python train.py --model="sound classifier" --input="log_mel" --muon_scale="match_rms_adamw" --adamw_lr_other_params=0.0017 --steps=40000 --batch_size=96 --warmup_steps=800
Rows from block 2 of a small sound classifier, named by matrix and row number. Each number is 500 + 40 x the weight over its row's rms, rounded and kept within 0 to 999. All counts start at 0. Numbers have three digits each. After the name is the row's rms in percent of the matrix's.
After each channel's rows are labels from the 100 clips, of 14976, where the channel reaches its highest value: "peak in band" is the frequency band that holds the peak. Only what is clearly more common there than usual is listed. The data: acted Russian speech (Dusha).
# conv: 3x3 conv (model.blocks.2.conv.weight, 192x96x3x3, each kernel summed), inputs 0-95

conv.148 081:571473524472485478502482482478500471439550517507516502485438514471567536478491495437523587468491509452488543521485500458531543481493471525527505600449514460444502472552566577433409518441481492453528524533466404586536466500461521507488494556446492480461499549483563546514459541457461471508
peak in band: 500 to 1000 Hz; 1000 to 2000 Hz

conv.20 099:526519544552455441499495453443561540504510473488458464489488497501455511470574434504513500535554462491502455544434532580516489500573545571542562568515558556426476522530580471517499480537544469432509541447504466522488431478533548547502451512508474539516542506473528517534465533506526420448
peak in band: 500 to 1000 Hz; 250 to 500 Hz

conv.136 089:527486427486515513462566473433456454509535463440485427528498399444555479473480479464506485458478446536499498432467530453484450522524473444484508484453491447442464438482458534460542460498489509510495436503448518472532509496525446471485449534496478579412499481484464472540491516422527600523
peak in band: 1000 to 2000 Hz

conv.164 089:497516497521434477432518469469507445483510529513451478493441459469475496555443551474476524495521413449496511548551501494443492463416570513480457442502499468446524468438470502538447456547500421440476455471506523565556475458483541517438444467485447445600533445522533515505484520530539506479
peak in band: 0 to 250 Hz

conv.124 102:456530488520454453573504523504525508452484456554493519462513486532459509495479534567445458559473416527450484442519470495560518556444474545420419475475508440488480580513505436515535536501542512478540415495475551426549462472436457472472545504498460479429514544551494479523523456500469518471
peak in band: 0 to 250 Hz

conv.91 091:540496442466457496531473488478570489562467521584416466526521477514465456521491473465511434469533483518537508546464483506486486473517411521499498490548532543486397421508586565503545475512506431530558508503506499501485497473516515457541524506510571479514446477455541521427419511419480562482
peak in band: 500 to 1000 Hz

conv.35 104:523456510525430479482571463516465536551452462444548477459488445494524524429545510563502543493498464501461505526483558517482477491430450471551470484493431508487435440479448484503439485448512485459477522469519462464448396468488469492486508505503499475508530488548532419600385512536478477488
peak in band: 1000 to 2000 Hz

conv.181 118:482531517533504527492494502589475538574484532520503517432582445548542510556573521496497478539499529460528559453535555546544522534501429503490533420472541469460469550533506485556493531452523500452583481517496563469488473492516495475468507511415523465419592480489506435523555548510487473540
peak in band: 500 to 1000 Hz

conv.12 101:417494486407466539530515549492536487537504537477488432510474476542490460465428502481433422532484507427531460446503468548522475498514573495469434455546529467486493502509466567502491531507458527497472448568533483473526478475546514510543515467576472513534505469463466447449627483481466457551
peak in band: 0 to 250 Hz; 500 to 1000 Hz

conv.3 087:562519571495468480534459494507539451501488458451535523432568394451528434463485487465446435474553474468446507492536475471451562483495484515457468461493536538481503502454557527442414499438496496465520443518452524505497531522502568511510485510486457522492618498522556482447538517482476518434
peak in band: 500 to 1000 Hz

conv.63 092:428577446549482463473504480522472458484529477515491602502515456512578508534555528509495460510524453480484530469552456491513502493546457471508502419476504534467502498474465548532518484480485510412453492465441544403513574557509508485504480467481498509460510532426517601478452477520493614509
peak in band: 0 to 250 Hz

conv.25 100:516565499521513454512546473456533532457498468468523589578441455450520499417511501481463499510506483524495532411486547433504409494497485565457496503478461540434496513486478451561478475467554565516529474564468487473524522496471486549562437486439547485458482462531485549430471524465462573500
peak in band: 0 to 250 Hz; 500 to 1000 Hz

conv.117 109:558487506474526510498433507498417485510471491474427456423492518454463509488485477476556586514492508450602559526488463497533527523524497517514481496518485558535515488449428467490482517474476517560502529529397397487525498474512471502486454471423581542451467460575511468457477534547523490455
peak in band: 250 to 500 Hz

conv.144 093:446453503473523482536517519475497460495453470528476472483461519540425464441486469456481530477451533537489542514501512515474467476539448421424486489509378555482501442494495456524520442503498475491544563548443452498546546501457473470437485512550459621442552470495521494481518487584462456501
peak in band: 0 to 250 Hz

conv.11 093:468469420534460456493454476493445545503484503472491478463458448512508564535483481500477499515548448465502523541475513483490534515501474550514484436469472492509397580485487524494497508426562490495553529453487504477477447469535538448505453451462583479462454477590509418580439574488513543559
peak in band: 250 to 500 Hz

conv.170 085:513451502464468499502439484478400496459507533491497462480431547399436422488509511520502562539509483478493513535504499406457427419485463562420495522487525492557507463469454554458479474465494482447478531469497557450503522530496457461583545482506522494506531482517451537486470582541533491535
peak in band: 0 to 250 Hz; 500 to 1000 Hz

conv.127 100:511494501518471450462507487493473533457437480476503395421480431495449500476501508524533522536469508488577551463570542509484468547425409528526539489452421452512481534451527551565487499501495526512514496559477505445488500414542475531442456501506533528489534445468488449482471554590536521466
peak in band: 500 to 1000 Hz

conv.108 138:475503405496493505526506524420468504476421563489515561500429495524437498468518487544524495492540499523583452462574482478466497464431492477488541515559653480492510511519485615504552492446511457556529505503486507528516514547506552527520531512537455467444510560492482496549523501514488514530
peak in band: 500 to 1000 Hz

conv.31 107:482522435505459536476486502478537495441481501543497422496459511514463605468443505493522445452494479500516576464501516571502459457476490503448475412449474521577432536470457507494504512445480514508554561504517511461418467500501516459495520504502509583406466506588522451504488556566512480530
peak in band: 250 to 500 Hz; 500 to 1000 Hz

conv.88 137:438483490584500476490518583592489505523530575499508559438497545482442541522487528464500515534527501465583482478435469538433451509483470445455554435513426512445586481515517503508513549498477511541497426498519494491536394533512511463463488528440555497545452514480453511528492495517519464526
peak in band: 250 to 500 Hz; 500 to 1000 Hz

conv.14 108:454522445477503517523462488574482493511472571470484573568508535526499528455425521496418510553480456483555526456528514471500486508467498461458569455478480506456484585508511463470536526494461528587469467502510528404496571534510513518515465460502432465450483476482457594457552423548516515512
peak in band: 250 to 500 Hz

conv.8 094:554530508542513472391463451501425432452550497477521491458492473480445498485538523493506433519505514460395468459453500476508460515494462507473577426457551506479460523434481519487475517476565499469484491527441498499510436512514546465578509488406454574474514534483494549512499456476457528436
peak in band: 0 to 250 Hz

conv.191 098:563500444527478414453463495521506533525535510492499493509476448485535480522509485469541383493485507462527444496498494495412551547430525551523575459480518532439463481543496452437515504470473498529457444534402544561443484500529488521494484461435483545523540543412448509489514434513510458511
peak in band: 500 to 1000 Hz; 250 to 500 Hz

conv.78 096:418512481492451494473428490455492463571505533482470458517494413458515467455487537545505438522479410519568465499470520493520517486473413488527532500494507477506475517405536560481509529423470500464463518467443443535498489501501564449423499534446561516437452471502568460467452521505538458521
peak in band: 500 to 1000 Hz

conv.50 090:490497499547522479418475508429481504464499431470478582420503467424508513578539476476449535486451626454537523516540491523486465507513527523498532468427489505484513449473493455485473510476523505488494426454391511465470527518528534511536452421438502530554520445474512520489479489500461507567
peak in band: 0 to 250 Hz

conv.58 098:554408608466520495471505471534481497479521493484496437578431461493552458518434476510492562491516443438550486490546445484486486528522511513545464514473524476469569444468474478471479489592509581553445499448519490498495453498497514508501483477449486522548525608450445450478518506453536472524
peak in band: 500 to 1000 Hz

conv.56 109:470539521489399421498490482476510495442463449447509492496493478497557508527507583495569530497480519529469492502547525478464551562525536455427497426529430521421498445529516538531531525504477522488544541567515507465555501491516415499488460510586485535468458526530532429509471494479557406483
peak in band: 0 to 250 Hz; 250 to 500 Hz

conv.172 097:539523490444489503497528511486473519484510431435525462418518565516536535513515578565534435519534464487479588515435538493461502525540512493458516460464604444473467562413476460490503534490525505449498469465520541480527444511483495533518495507456523549429521467573525558471411527479469493455
peak in band: 500 to 1000 Hz; 0 to 250 Hz

conv.107 095:425521471485509502486548501498483547414451459420505440512473413481518482510548563521517522471575523468480532518476550430481541515515516446476499406464506481494495557466498505499440490410523502486437478516447489462520514544514508503581462479415490462529570470512539461517475568557520553476
peak in band: 250 to 500 Hz; 500 to 1000 Hz

conv.154 088:421472604547437544537621523501564504489490491514516497471508587479477506541577451527555471491524514462509523476471421488428481481483475491474519458552541511423521482453558539486564493535535512419514520496521545444486423482477492470491534537524459491504528473468546479508512525521537457532
peak in band: 0 to 250 Hz; 250 to 500 Hz

conv.49 111:501461532498516451498482514441515454476505429509445525495485529453466459508477441471487483530473554514514488479399508507519454489459547406526490463524412551595500494533535501537479446580476484463481501502536512460447502534501537540444542524509468485542489444535518556432478477617574524510
peak in band: 0 to 250 Hz

conv.48 128:533463576583528528459515468487436631458510517496498519481483481460459531508437545557498523483447447467487535520523531476500491487406541482493452440510532445491487506475492471485485564506484482528452437495528554416476487470487507535531426413541461480539516519515474544580502472435497492525
peak in band: 1000 to 2000 Hz; 500 to 1000 Hz

conv.7 088:520479473510506582515515479447418441531485469491469441585479470501436530508509467437435526436499477492466488474496526498491423451537521465569506508474514481519459476500509510437497471490509540535497549484399490469485501488427471528570512460519535543531475493398525597440488434519465548515
peak in band: 1000 to 2000 Hz

conv.133 094:475525437515515462464523533491460555543492564454535541483551477525470494516451539522542577510505425541509553506506538505513459521435519481530448476513525472496553518449523424507488522476456512555500473447506494487545385542500545475559511544508537491490577530542510513598603489496579470523
peak in band: 500 to 1000 Hz; 250 to 500 Hz

conv.24 089:475495546550521467457475491429528455495468478435464456522485419421484547462526424539501523503460500439475510461501492521458498476481553549457505461511590496430483484527503496464428506525541505559488503456470491520462507531520537476526462537575474573555413475463555569470476417488509518446
peak in band: 1000 to 2000 Hz

conv.90 085:543530442528437502517511489480538497485527549491505480473479389480479490431520437476488553536498460463529518488447403521486442461504479536477547499518449595519513528517445568509499479459481469456556491535485503568461477464507556429415514421460540606523479497508502501476519497485465487549
peak in band: 500 to 1000 Hz; 250 to 500 Hz

conv.186 095:499540438505475499442463524456493542501471425477589484527462437522503513497492538528503502477545544482411543528495504483456534492468502558546536524506582501546487483497546531428430519495508522458528401442495433437551470542486465514544504522507425500529541486533532429497505481512525447399
peak in band: 250 to 500 Hz

conv.125 117:483456570519502542507510508574467511527459488540548520531453516464523484564439581493509575475435440520446515489494541527524545551519524486539496477431403578494549463478442422488431443471509537527486502481473534491488514522507442468488418549508582502497508432569510530465490495494512474520
peak in band: 250 to 500 Hz

conv.16 139:463531427484462543562520501444496529472542497503461609513518480507513480473552502517506482536545485522596498483553516489421492497457418528439536512491564516548463539528457550537438480512572536517544517516447523485551582517500517479584539493502464498448469604458499492549496501490503450503
peak in band: 500 to 1000 Hz; 1000 to 2000 Hz

conv.81 091:525438596466493537563464527478556478558479519469526509473486507439347472495490472542504583497517520453489509488489501577503451493635438433520459433522488478534517454537547478490507517505468569489508526483509506500508502537433464492466512494496562442517483498488494496496540537476530522521
peak in band: 0 to 250 Hz

conv.64 098:551462446539501530484481537488518458469425520503458465437486499427548455429526490521512494520473504452513549545415486452471467533605536441499529457491542524440531534544515474442482547502513503569457494522491470554480380533543505531462524512488487499488454471496504441439517516420480503563
peak in band: 250 to 500 Hz; 500 to 1000 Hz

conv.55 090:479490521486423563484580513459516506533526504506551440442429523500551480458495540550525533549493513463429447484468459500475504424479459504508459458491458449462446515453510439532436453536524510526520461544497431432562452497501491485509483463460445510581440507480531493571540439543551482464
peak in band: 0 to 250 Hz

conv.27 098:510480437591457478540494465521430554518488499523519538497455450441499570466517561513497489512435508475468520565563551507589522441471539529508529496524567519513439552502458434472443556497541419480553540518504498544448477523533462482469512550459539450486470566496509449490454487515552457532
peak in band: 250 to 500 Hz; 500 to 1000 Hz

conv.43 094:491504551451478492467498518518534473422479431492428464467494511481558501515553541433477521437474532444511500514546470579490515537461544449469419493512441493490479394541531550507480517483490508566452439591521460504526422519498455499528478488470463500543403478517434458501485527550496476507
peak in band: 0 to 250 Hz; 250 to 500 Hz

conv.54 081:466446534512503496479506526495513467468548527482481456450483503540505465529457490448501498497441395512499537443497437555464535542512517470511500414491474466439505534462511519488556547484428423496504450481546476547528454470472478534459494434431464585513439449518472531458528490445448574584
peak in band: 0 to 250 Hz

conv.134 105:472376564524480467492459481520515472491510517435439458468485552521456495558452494453472539515473440493508493501440469509492494499455418525420439454431501485483504469537555489512504522512510517523549534467377552440459489537508520524572474469458445471528526424475512479436508502456491492521
peak in band: 500 to 1000 Hz

conv.15 102:523478462542516445445478446502439456551486503473496453521549443454487552453500542445468538511506499471511464509465412493475459447583467519581494471491451473467439517474491491504409479543544466491441586447508453498443468477516540457512500425553545498481547519474565480465474439497502475447
peak in band: 500 to 1000 Hz; 250 to 500 Hz

conv.67 085:532549530475510462424536501496480438478484465476518515509407538474498544474446484486457588433478516590476478456494566380534503552490490528483517550474544484516541471426502545495472486488493473572526478483505501440462489489489486508534463463395433495424519492503480518577467518531485477518
peak in band: 250 to 500 Hz

conv.152 119:545484589472489499545570505502507522464499508541490475493492516414530479571571509503469498505551499440509509485460475452513465491491523412507569522519519470500446538546572475437597494510435509433478512506422586509504464486510492465477508477465493520505462540454525460525524500534514590603
peak in band: 0 to 250 Hz

conv.131 086:488537507540596525501437504462481487499518462533491520532498530532498577521455488483521647464444486471467492471497434452529517492459497578443524507443481494473493494515516468470524503424501466499479478446475484470511525497531468496421519502429444455503538494443445606444476493582467494505
peak in band: 0 to 250 Hz

conv.174 107:543435608512594527508528530567518536460483527478534539530487515490476549515522478513470592449446517484503450479541537466496503501474506446445470516496537442527537522511587478431435470483501483511449498460557559492445450501521530487533496499430542516476543403503501555520510544548519446536
peak in band: 250 to 500 Hz

conv.13 105:514504485522536505558527455535532527458504481480579525459462475508500520449486534560519433520485421503461513470562524534467570568513408535507523483438589528485520480527500494541477496540479503419488542503548507522531441472532555510532516404567480445492448600502490475572528487480467517477
peak in band: 1000 to 2000 Hz; 500 to 1000 Hz

conv.126 097:417503515490449394523544470496518490454450513459498500507488581457573506507503479597467576520513485481480512490502489488506485531503479463414424541545492493468435522491496458505496469429548488434484544519518494518555498509495515461551497500522457546441541447587490423574470513497507441457
peak in band: 0 to 250 Hz

conv.113 095:520492528489486463457601478447511451507537562485552456477410557542563484451429461496495484536444523522528548527542510386533490498455469495531426476448465467468446487496509488476523472505417505476480429474527424480469494527510444493490476493514524579593537452505469519501485498464504500522
peak in band: 500 to 1000 Hz

conv.75 108:481455535539512498499518465546462524441566532497510521483470490555456465445469473485539576443499429550607501488585472523462472495456432494521468551410470524558557488465527517521461487521499507483553548490457541553478537566511484568527478504544424549553487544469510484536506493433509495458
peak in band: 1000 to 2000 Hz

conv.73 094:544534483545518478461510458497492459555497520570440537518543449457465528573464486500460468547403479458547496478497439478530495521512488508544455501495580522504464503544485449416445474504461421530492448524475471454499468489505514508571571458420496474567425466491490493427514481573513515538
peak in band: 250 to 500 Hz; 0 to 250 Hz

conv.84 086:505503514463560535469535540551391528480521523482512397523452510487476454508510456482475457516484531520489476472463534500533482519437406460515472389484517497441493448462484486465483486500506525568511496572520494465565400486472512477465508432386477501503489454483506538501471471471572486502
peak in band: 0 to 250 Hz

conv.178 092:489555495518518490470429536530510569500468529487497510460442450467466443470509478458486514511570534448488426491545506520509505520470524507471482432522477459423488534483466519559468513466488488537593506480420553506568484567545496453569536552478527528433563547492556531431449442519479430512
peak in band: 250 to 500 Hz

conv.162 091:548499489536454498479475469481498478485552543454504506403496337541471550535487531545495492554468480481513540517513452461549488458482560574492495501471461539522462455521485478540441469518532504509526466492438471535476492526460497487555495458399466460454462513507546451514463547546410522491
peak in band: 0 to 250 Hz

conv.41 106:499479503563508478461557457469456441493501519505461406557494544469528516589523494497488404475490469516440547562450511558502498514501515463453536447524516492438472504493464495488479544478553507409490569534521555486532443444507529464486501507467470553533462569602473540499465487464564505544
peak in band: 0 to 250 Hz

conv.30 107:538517410472494508520524502454436494533454557499500472472467463506503562457483525531508525474453504529470443479541500454448437476500471444580544542507465526550444491462428482486426449487529495488588537486465430441499557501502426489503545461522589474482459564460527480451527453465474537462
peak in band: 1000 to 2000 Hz; 500 to 1000 Hz

conv.40 089:541507475554543518462450528471490516448464529461450513459465472496439541420514439512541492508506554518490438586455540498484453506460518535497520536469587407431489535510484538477438462526476472474444434526426477481525479490479575564479540512469489480510474525469465430447529490493466534420
peak in band: 0 to 250 Hz

conv.70 113:508510410504536526478539501499485444524567508561439527529510543480520520526494470493476469478550490555425455480453513523564479533518520476561481546465525514501519445469511397465491501544512451515421591506537482540452497439500560541465601518524533404513458573468466496497504459495531499492
peak in band: 1000 to 2000 Hz; 500 to 1000 Hz

conv.68 110:467461507550465529455503577480499519529465589534514495473514460481490513545500471495528481494504487478585525458457568475507522529556517402431492410555490522470532566513507542490548595480458507564528478539476522458596445530473481484468526439440450496566465498558500492481504523541489529529
peak in band: 0 to 250 Hz

conv.9 093:504547468498489556403521456512500545522515535490489477443434511523533508561481574546523493608521459439470482407535504472524488563525465510448527425521567521518497542422482508525498564495557550424533451520436462435516512515489560472466476493496491526495445517530565462505492507540501508499
peak in band: 500 to 1000 Hz

conv.92 095:517479458536427449509482470434582455552463488495532477526478516497532541490507476439420474493486540443441456528465553535557555467476510509492531501472427521476424492551499499480548512490545496545483489472478416520490517448462512523447565479514453512496375463522537434485559453551480530521
peak in band: 0 to 250 Hz; 250 to 500 Hz

conv.110 086:484467458469470531548469553482589491508481483578455437506446536526519539531518402469537475481537429501540478480423492553528472460504573485541520537500445471537439469482500511457462523496446504525455457497494518518468425509523507436500494505488455422526480458471571491392544564509486474502
peak in band: 0 to 250 Hz

conv.157 107:486467497450501491475571541531497575519498491508540544535480433481562388562507431519440454483469467463499494492585528476464500483463523509420548464528491513462520526465524495480482513441443510471529419473436481500446512507516450538550441508492450459475494518556468449493498429396491491484
peak in band: 500 to 1000 Hz; 250 to 500 Hz

conv.141 091:493432576503442462512498488520544409489516502434474425547484381491489618510375519456459559503495578497474433520428523489525489506501486500471467435482451501494461470551521502531521493461461530511498491518476542543508521494539498467547528508475485515502516491475517532495499508554575482527
peak in band: 500 to 1000 Hz

conv.104 103:491498498508523503480517439498521513452507503431487524544518413474450386406442524490526544474596456465455526480474457512451520508543566549521517478510528508504526469443461508478490491497469425511520513524437415553433516486548556470503489491477470559548527545481533447481456560501428487518
peak in band: 0 to 250 Hz

conv.18 111:500488621551501441508523469455518487501542423511520475512452550475524572525509493499452573513475494494461514463516501576520540523542522477466532490521482474481517446615502455491507600497436574465486513497464588470472486547545521505562462446499475505515531497556515430510508487506531425493
peak in band: 250 to 500 Hz

conv.87 095:487579517562481492425585473537525504489509489554519490409477516525513482532512514469497529543484506496519572475502460456503516538466544503458454396431497505456543445483507447481505473570524440482501405519518504374527475536524539461513561478484511498452496429515505454561507490475457500478
peak in band: 0 to 250 Hz; 250 to 500 Hz

conv.121 114:560477563518668488459471562539498489492537510478446488562502479562493512502492504484553525496531507443496513456535520420520488524489532460546442487401551503447496479477538490445422483559531509518448527464492529471512531505463523553486435458539558525506536473507499507522459461475482511432
peak in band: 500 to 1000 Hz; 250 to 500 Hz

conv.6 110:436505481513530517478582460531485536497516487540473532516546518534501423457502538545497495441482473510515520501524428491476517480442442458483485464498486443465508419528466491544472517561479497514526454497532622459407468466506461498547424526466498527543518544480485558555472440402527463439
peak in band: 500 to 1000 Hz

conv.65 095:520554382504458450456452549499452554481452442494505521514444437483479480488517507532524400528495484481497462525440494494526475554450589516484567496581524552466462516526511552493505539491495449512562487489485471487585497474483437505472386492528432491502460511491487462477473454461510480507
peak in band: 0 to 250 Hz; 250 to 500 Hz

conv.22 084:532495449453528518522412507513510525480520442495445567469472477524456489514450503469513528542465498435491497510483506515468457533513557505496487496513506468424509437468547428520502456546486588549464543458452496532521579553489483587438514537523473512540561415374474496458483482498514464471
peak in band: 0 to 250 Hz

conv.28 102:520444467469472476506491509478541486458434527534531523512534482500453542464489549496502468497495494471536464483611486573488540498542440487530530449427533486422486442478413485488495546445522464511510512433455483465452411510499471496398505452512501416508510505476439452426510472502563450507
peak in band: 1000 to 2000 Hz

conv.190 095:541519507532498533489506502512551532437497526554514562469509506487470537510506515522504613463509485388527487529568499508425488525502515484495491476462461508499467429518461520388511559557536579562461509504455527488464407513523547451543492503409490502504461548455554512501462506486557472462
peak in band: 0 to 250 Hz

conv.86 111:489399531454477471490457488474472502556495517480487433461495588532462499542516442461501419486536545506444511494477471552490523507567447548496465485561424502474512472444533500545473490500533474492486572570531440479580504481550490468530492510455520539487454451522593517486559573508469500438
peak in band: 500 to 1000 Hz

conv.122 099:554479441512532448415499541546524505479532553442487416405476539474554484451510531471557459482592501454515577443479456506499526517626492544472507527468443497491467476458463436493476522473476550529526532508477495456535481484517542499426503459459506464478487518466500476524536525534454554515
peak in band: 500 to 1000 Hz

conv.42 103:459476497472560452485446516437462540563446484457555387449475489502492538467542475544570542492527507492511515489549485466438476463473489509439527525486465405471492498523483519483470528416501556504504525490563599479493495481528438477511511442560406500499468524512557474562532522489502478452
peak in band: 250 to 500 Hz

conv.132 107:551503530564480508484514565516489556472421464487522451476504415435425482501450545520528529521509473492510538476557546497568479491476429512496454529504503506591525494482461462485506499470504545470504443503459510441514452499463439430527506457466541424487555452478483428551471437600509532522
peak in band: 250 to 500 Hz

conv.52 096:459468491440457451565465495449568506554445452561515503398518543558511441466500480493468451549462495476505500508580464548521461508609467514508478505440442493457491516555514491523468480462461516490492559466474421485471419492443496540441507499494494476485481485539541548450529458557458477482
peak in band: 1000 to 2000 Hz; 500 to 1000 Hz

conv.17 087:482491446494435503465478558509515451577522495555466525499437428459471467441557491501573474489559458404514494427457415492509443518513466532443507527442461521467484469458466559498468477511536513503456475556418562498471527475493499515438509480479543436487486458460528488549455558505466491539
peak in band: 0 to 250 Hz

conv.137 099:443497509535484466452555499471543488478492489484446497518490388467545457468501481498517444506501459471472421451548517446515528545494448524413547496441553517472572591416526519462456465427559508476476520506500511554502550428510519523498510474552539473448522580480485532529466465489543513537
peak in band: 1000 to 2000 Hz; 500 to 1000 Hz

conv.180 092:443438559539455571524509514557451564517468524503545557560561506501475523472492511519524528530538414491534588487438536511528505492517555513434447481501505500469480566505578468485521500515474485595512542509532468443597452567482463483481481479478455457542477505492503527487492542458567554482
peak in band: 500 to 1000 Hz; 250 to 500 Hz

conv.118 083:469444474515519499472484508476444478514474487492492541471467522451454522435502482469486542525502560510574521495559560448485443496517559468460526519499461492483541469537479499551477497530401481525459388500514568505473395487536497499522413428471532573554451472492560494524503486490563514576
peak in band: 0 to 250 Hz; 250 to 500 Hz

conv.76 090:524447591528513487445460483500492489515546479505497519542428508542478444536495509468572550495474513519458513490481503416552598498434435532515453509518511504480490435498489516453377455463476500528520521591445476455502554432475495512486446539457464432478497479481542485565461515479542503479
peak in band: 0 to 250 Hz

conv.1 097:524541546474523471485518508482507500469512474551502458449464532410491483562518444515527565496504482478509576545476457460514528475420498510520468416490490502471520470470469471409454489501499487475430461558494491389523489550529496457494492470379481537483527513551550530552454439545551533535
peak in band: 0 to 250 Hz

conv.138 090:472545468494417477524460451435505541530488470536450519533470445480479459476526490419564483513514452426478502467457517563501504532538572508499485495542523542452529471557495573479467443444459490519477416513479497482487484450543484503519430417490500452429445486513500470410425523458519488464
peak in band: 0 to 250 Hz

conv.150 090:497528497489458455515527454548503483492465480479514459516424480521552445515562474515551471445517498543501510460410509467524462461585516458512493433557528481502447486457484551486522407532474461467478480491510536491614417504559505444492458538511478556454526506536527498494511551497615534472
peak in band: 0 to 250 Hz; 500 to 1000 Hz

conv.101 107:517479372532522527546491507462468428483435544454543522485558451488550473494459473579532499571516457474568540493561471440449487510543452481504532485447483492521514516453432610490511484522528525492534501516414516506512537483510462552561467441521512457513479551480526496534517490501503579479
peak in band: 500 to 1000 Hz; 250 to 500 Hz

conv.161 103:419503475542505424469535461428504490517475423479433531525459509466497505512554427471542534440496480474516569475450468566477445411486550454473527522491490483495492428489497508506537460469491383447529509475529484496482538498517463516503493419551506527568592507492489536434516464537502491495
peak in band: 0 to 250 Hz

conv.69 091:539547465523518424464476482539505522524481509486448451485444515451557552524523470513520508527536465425444486492492532473409489486586451485462455480556563414460550510463532553471492520470478523447441491473517467566487481451478510481486535507406559453471531509539515448497531549426443465470
peak in band: 500 to 1000 Hz; 250 to 500 Hz

conv.167 086:467510458499466513513524463504479450519495498547448497462473461501450466537432515463495456547512512495575442477507433458532448505519470494499493423522536515490487540391488457531567438527494529446575507475515492465472524491489584495493527495382548510534436508444520451527456461558495552575
peak in band: 250 to 500 Hz; 500 to 1000 Hz

conv.59 080:528490437543500535573497453450469512459513468496488455476523441536504504465437517490526505507479427482465416597451509567511460470523496548507511540467458443514425482464576512434487468534455523438452502500455507477535461483459478548520540505465505511510501489380519483549505447588460490533
peak in band: 250 to 500 Hz; 0 to 250 Hz

conv.39 104:493476576551499446516518494500509498463505548530530525489461584482468471487552441485513550482423474532554583481555443511497441467448417485518475519473461522484545511509508464474446488413525508563504440508460495490471515497486471439531517497390482480519456519463500422493461618501485474491
peak in band: 500 to 1000 Hz

conv.34 103:465438451513436548506465550488508545520456529471551481606518454485466460444474462471469545514493478470525495448480486482481511469495496537561551377536593430424504525461499502539471530545539485519566455446488500473476487553504457529534429504494519514518568479501522558499546484461493435511
peak in band: 500 to 1000 Hz

conv.165 092:462538468483485451447432479419497460437543511489441553505450479485499493519500413498443490498597482455492467522509501510503459480530493547450525547493505476441449520580439495477482512474497527487498485561525421584527484517501585422540456429471463517520430509537504474533464530460491437497
peak in band: 0 to 250 Hz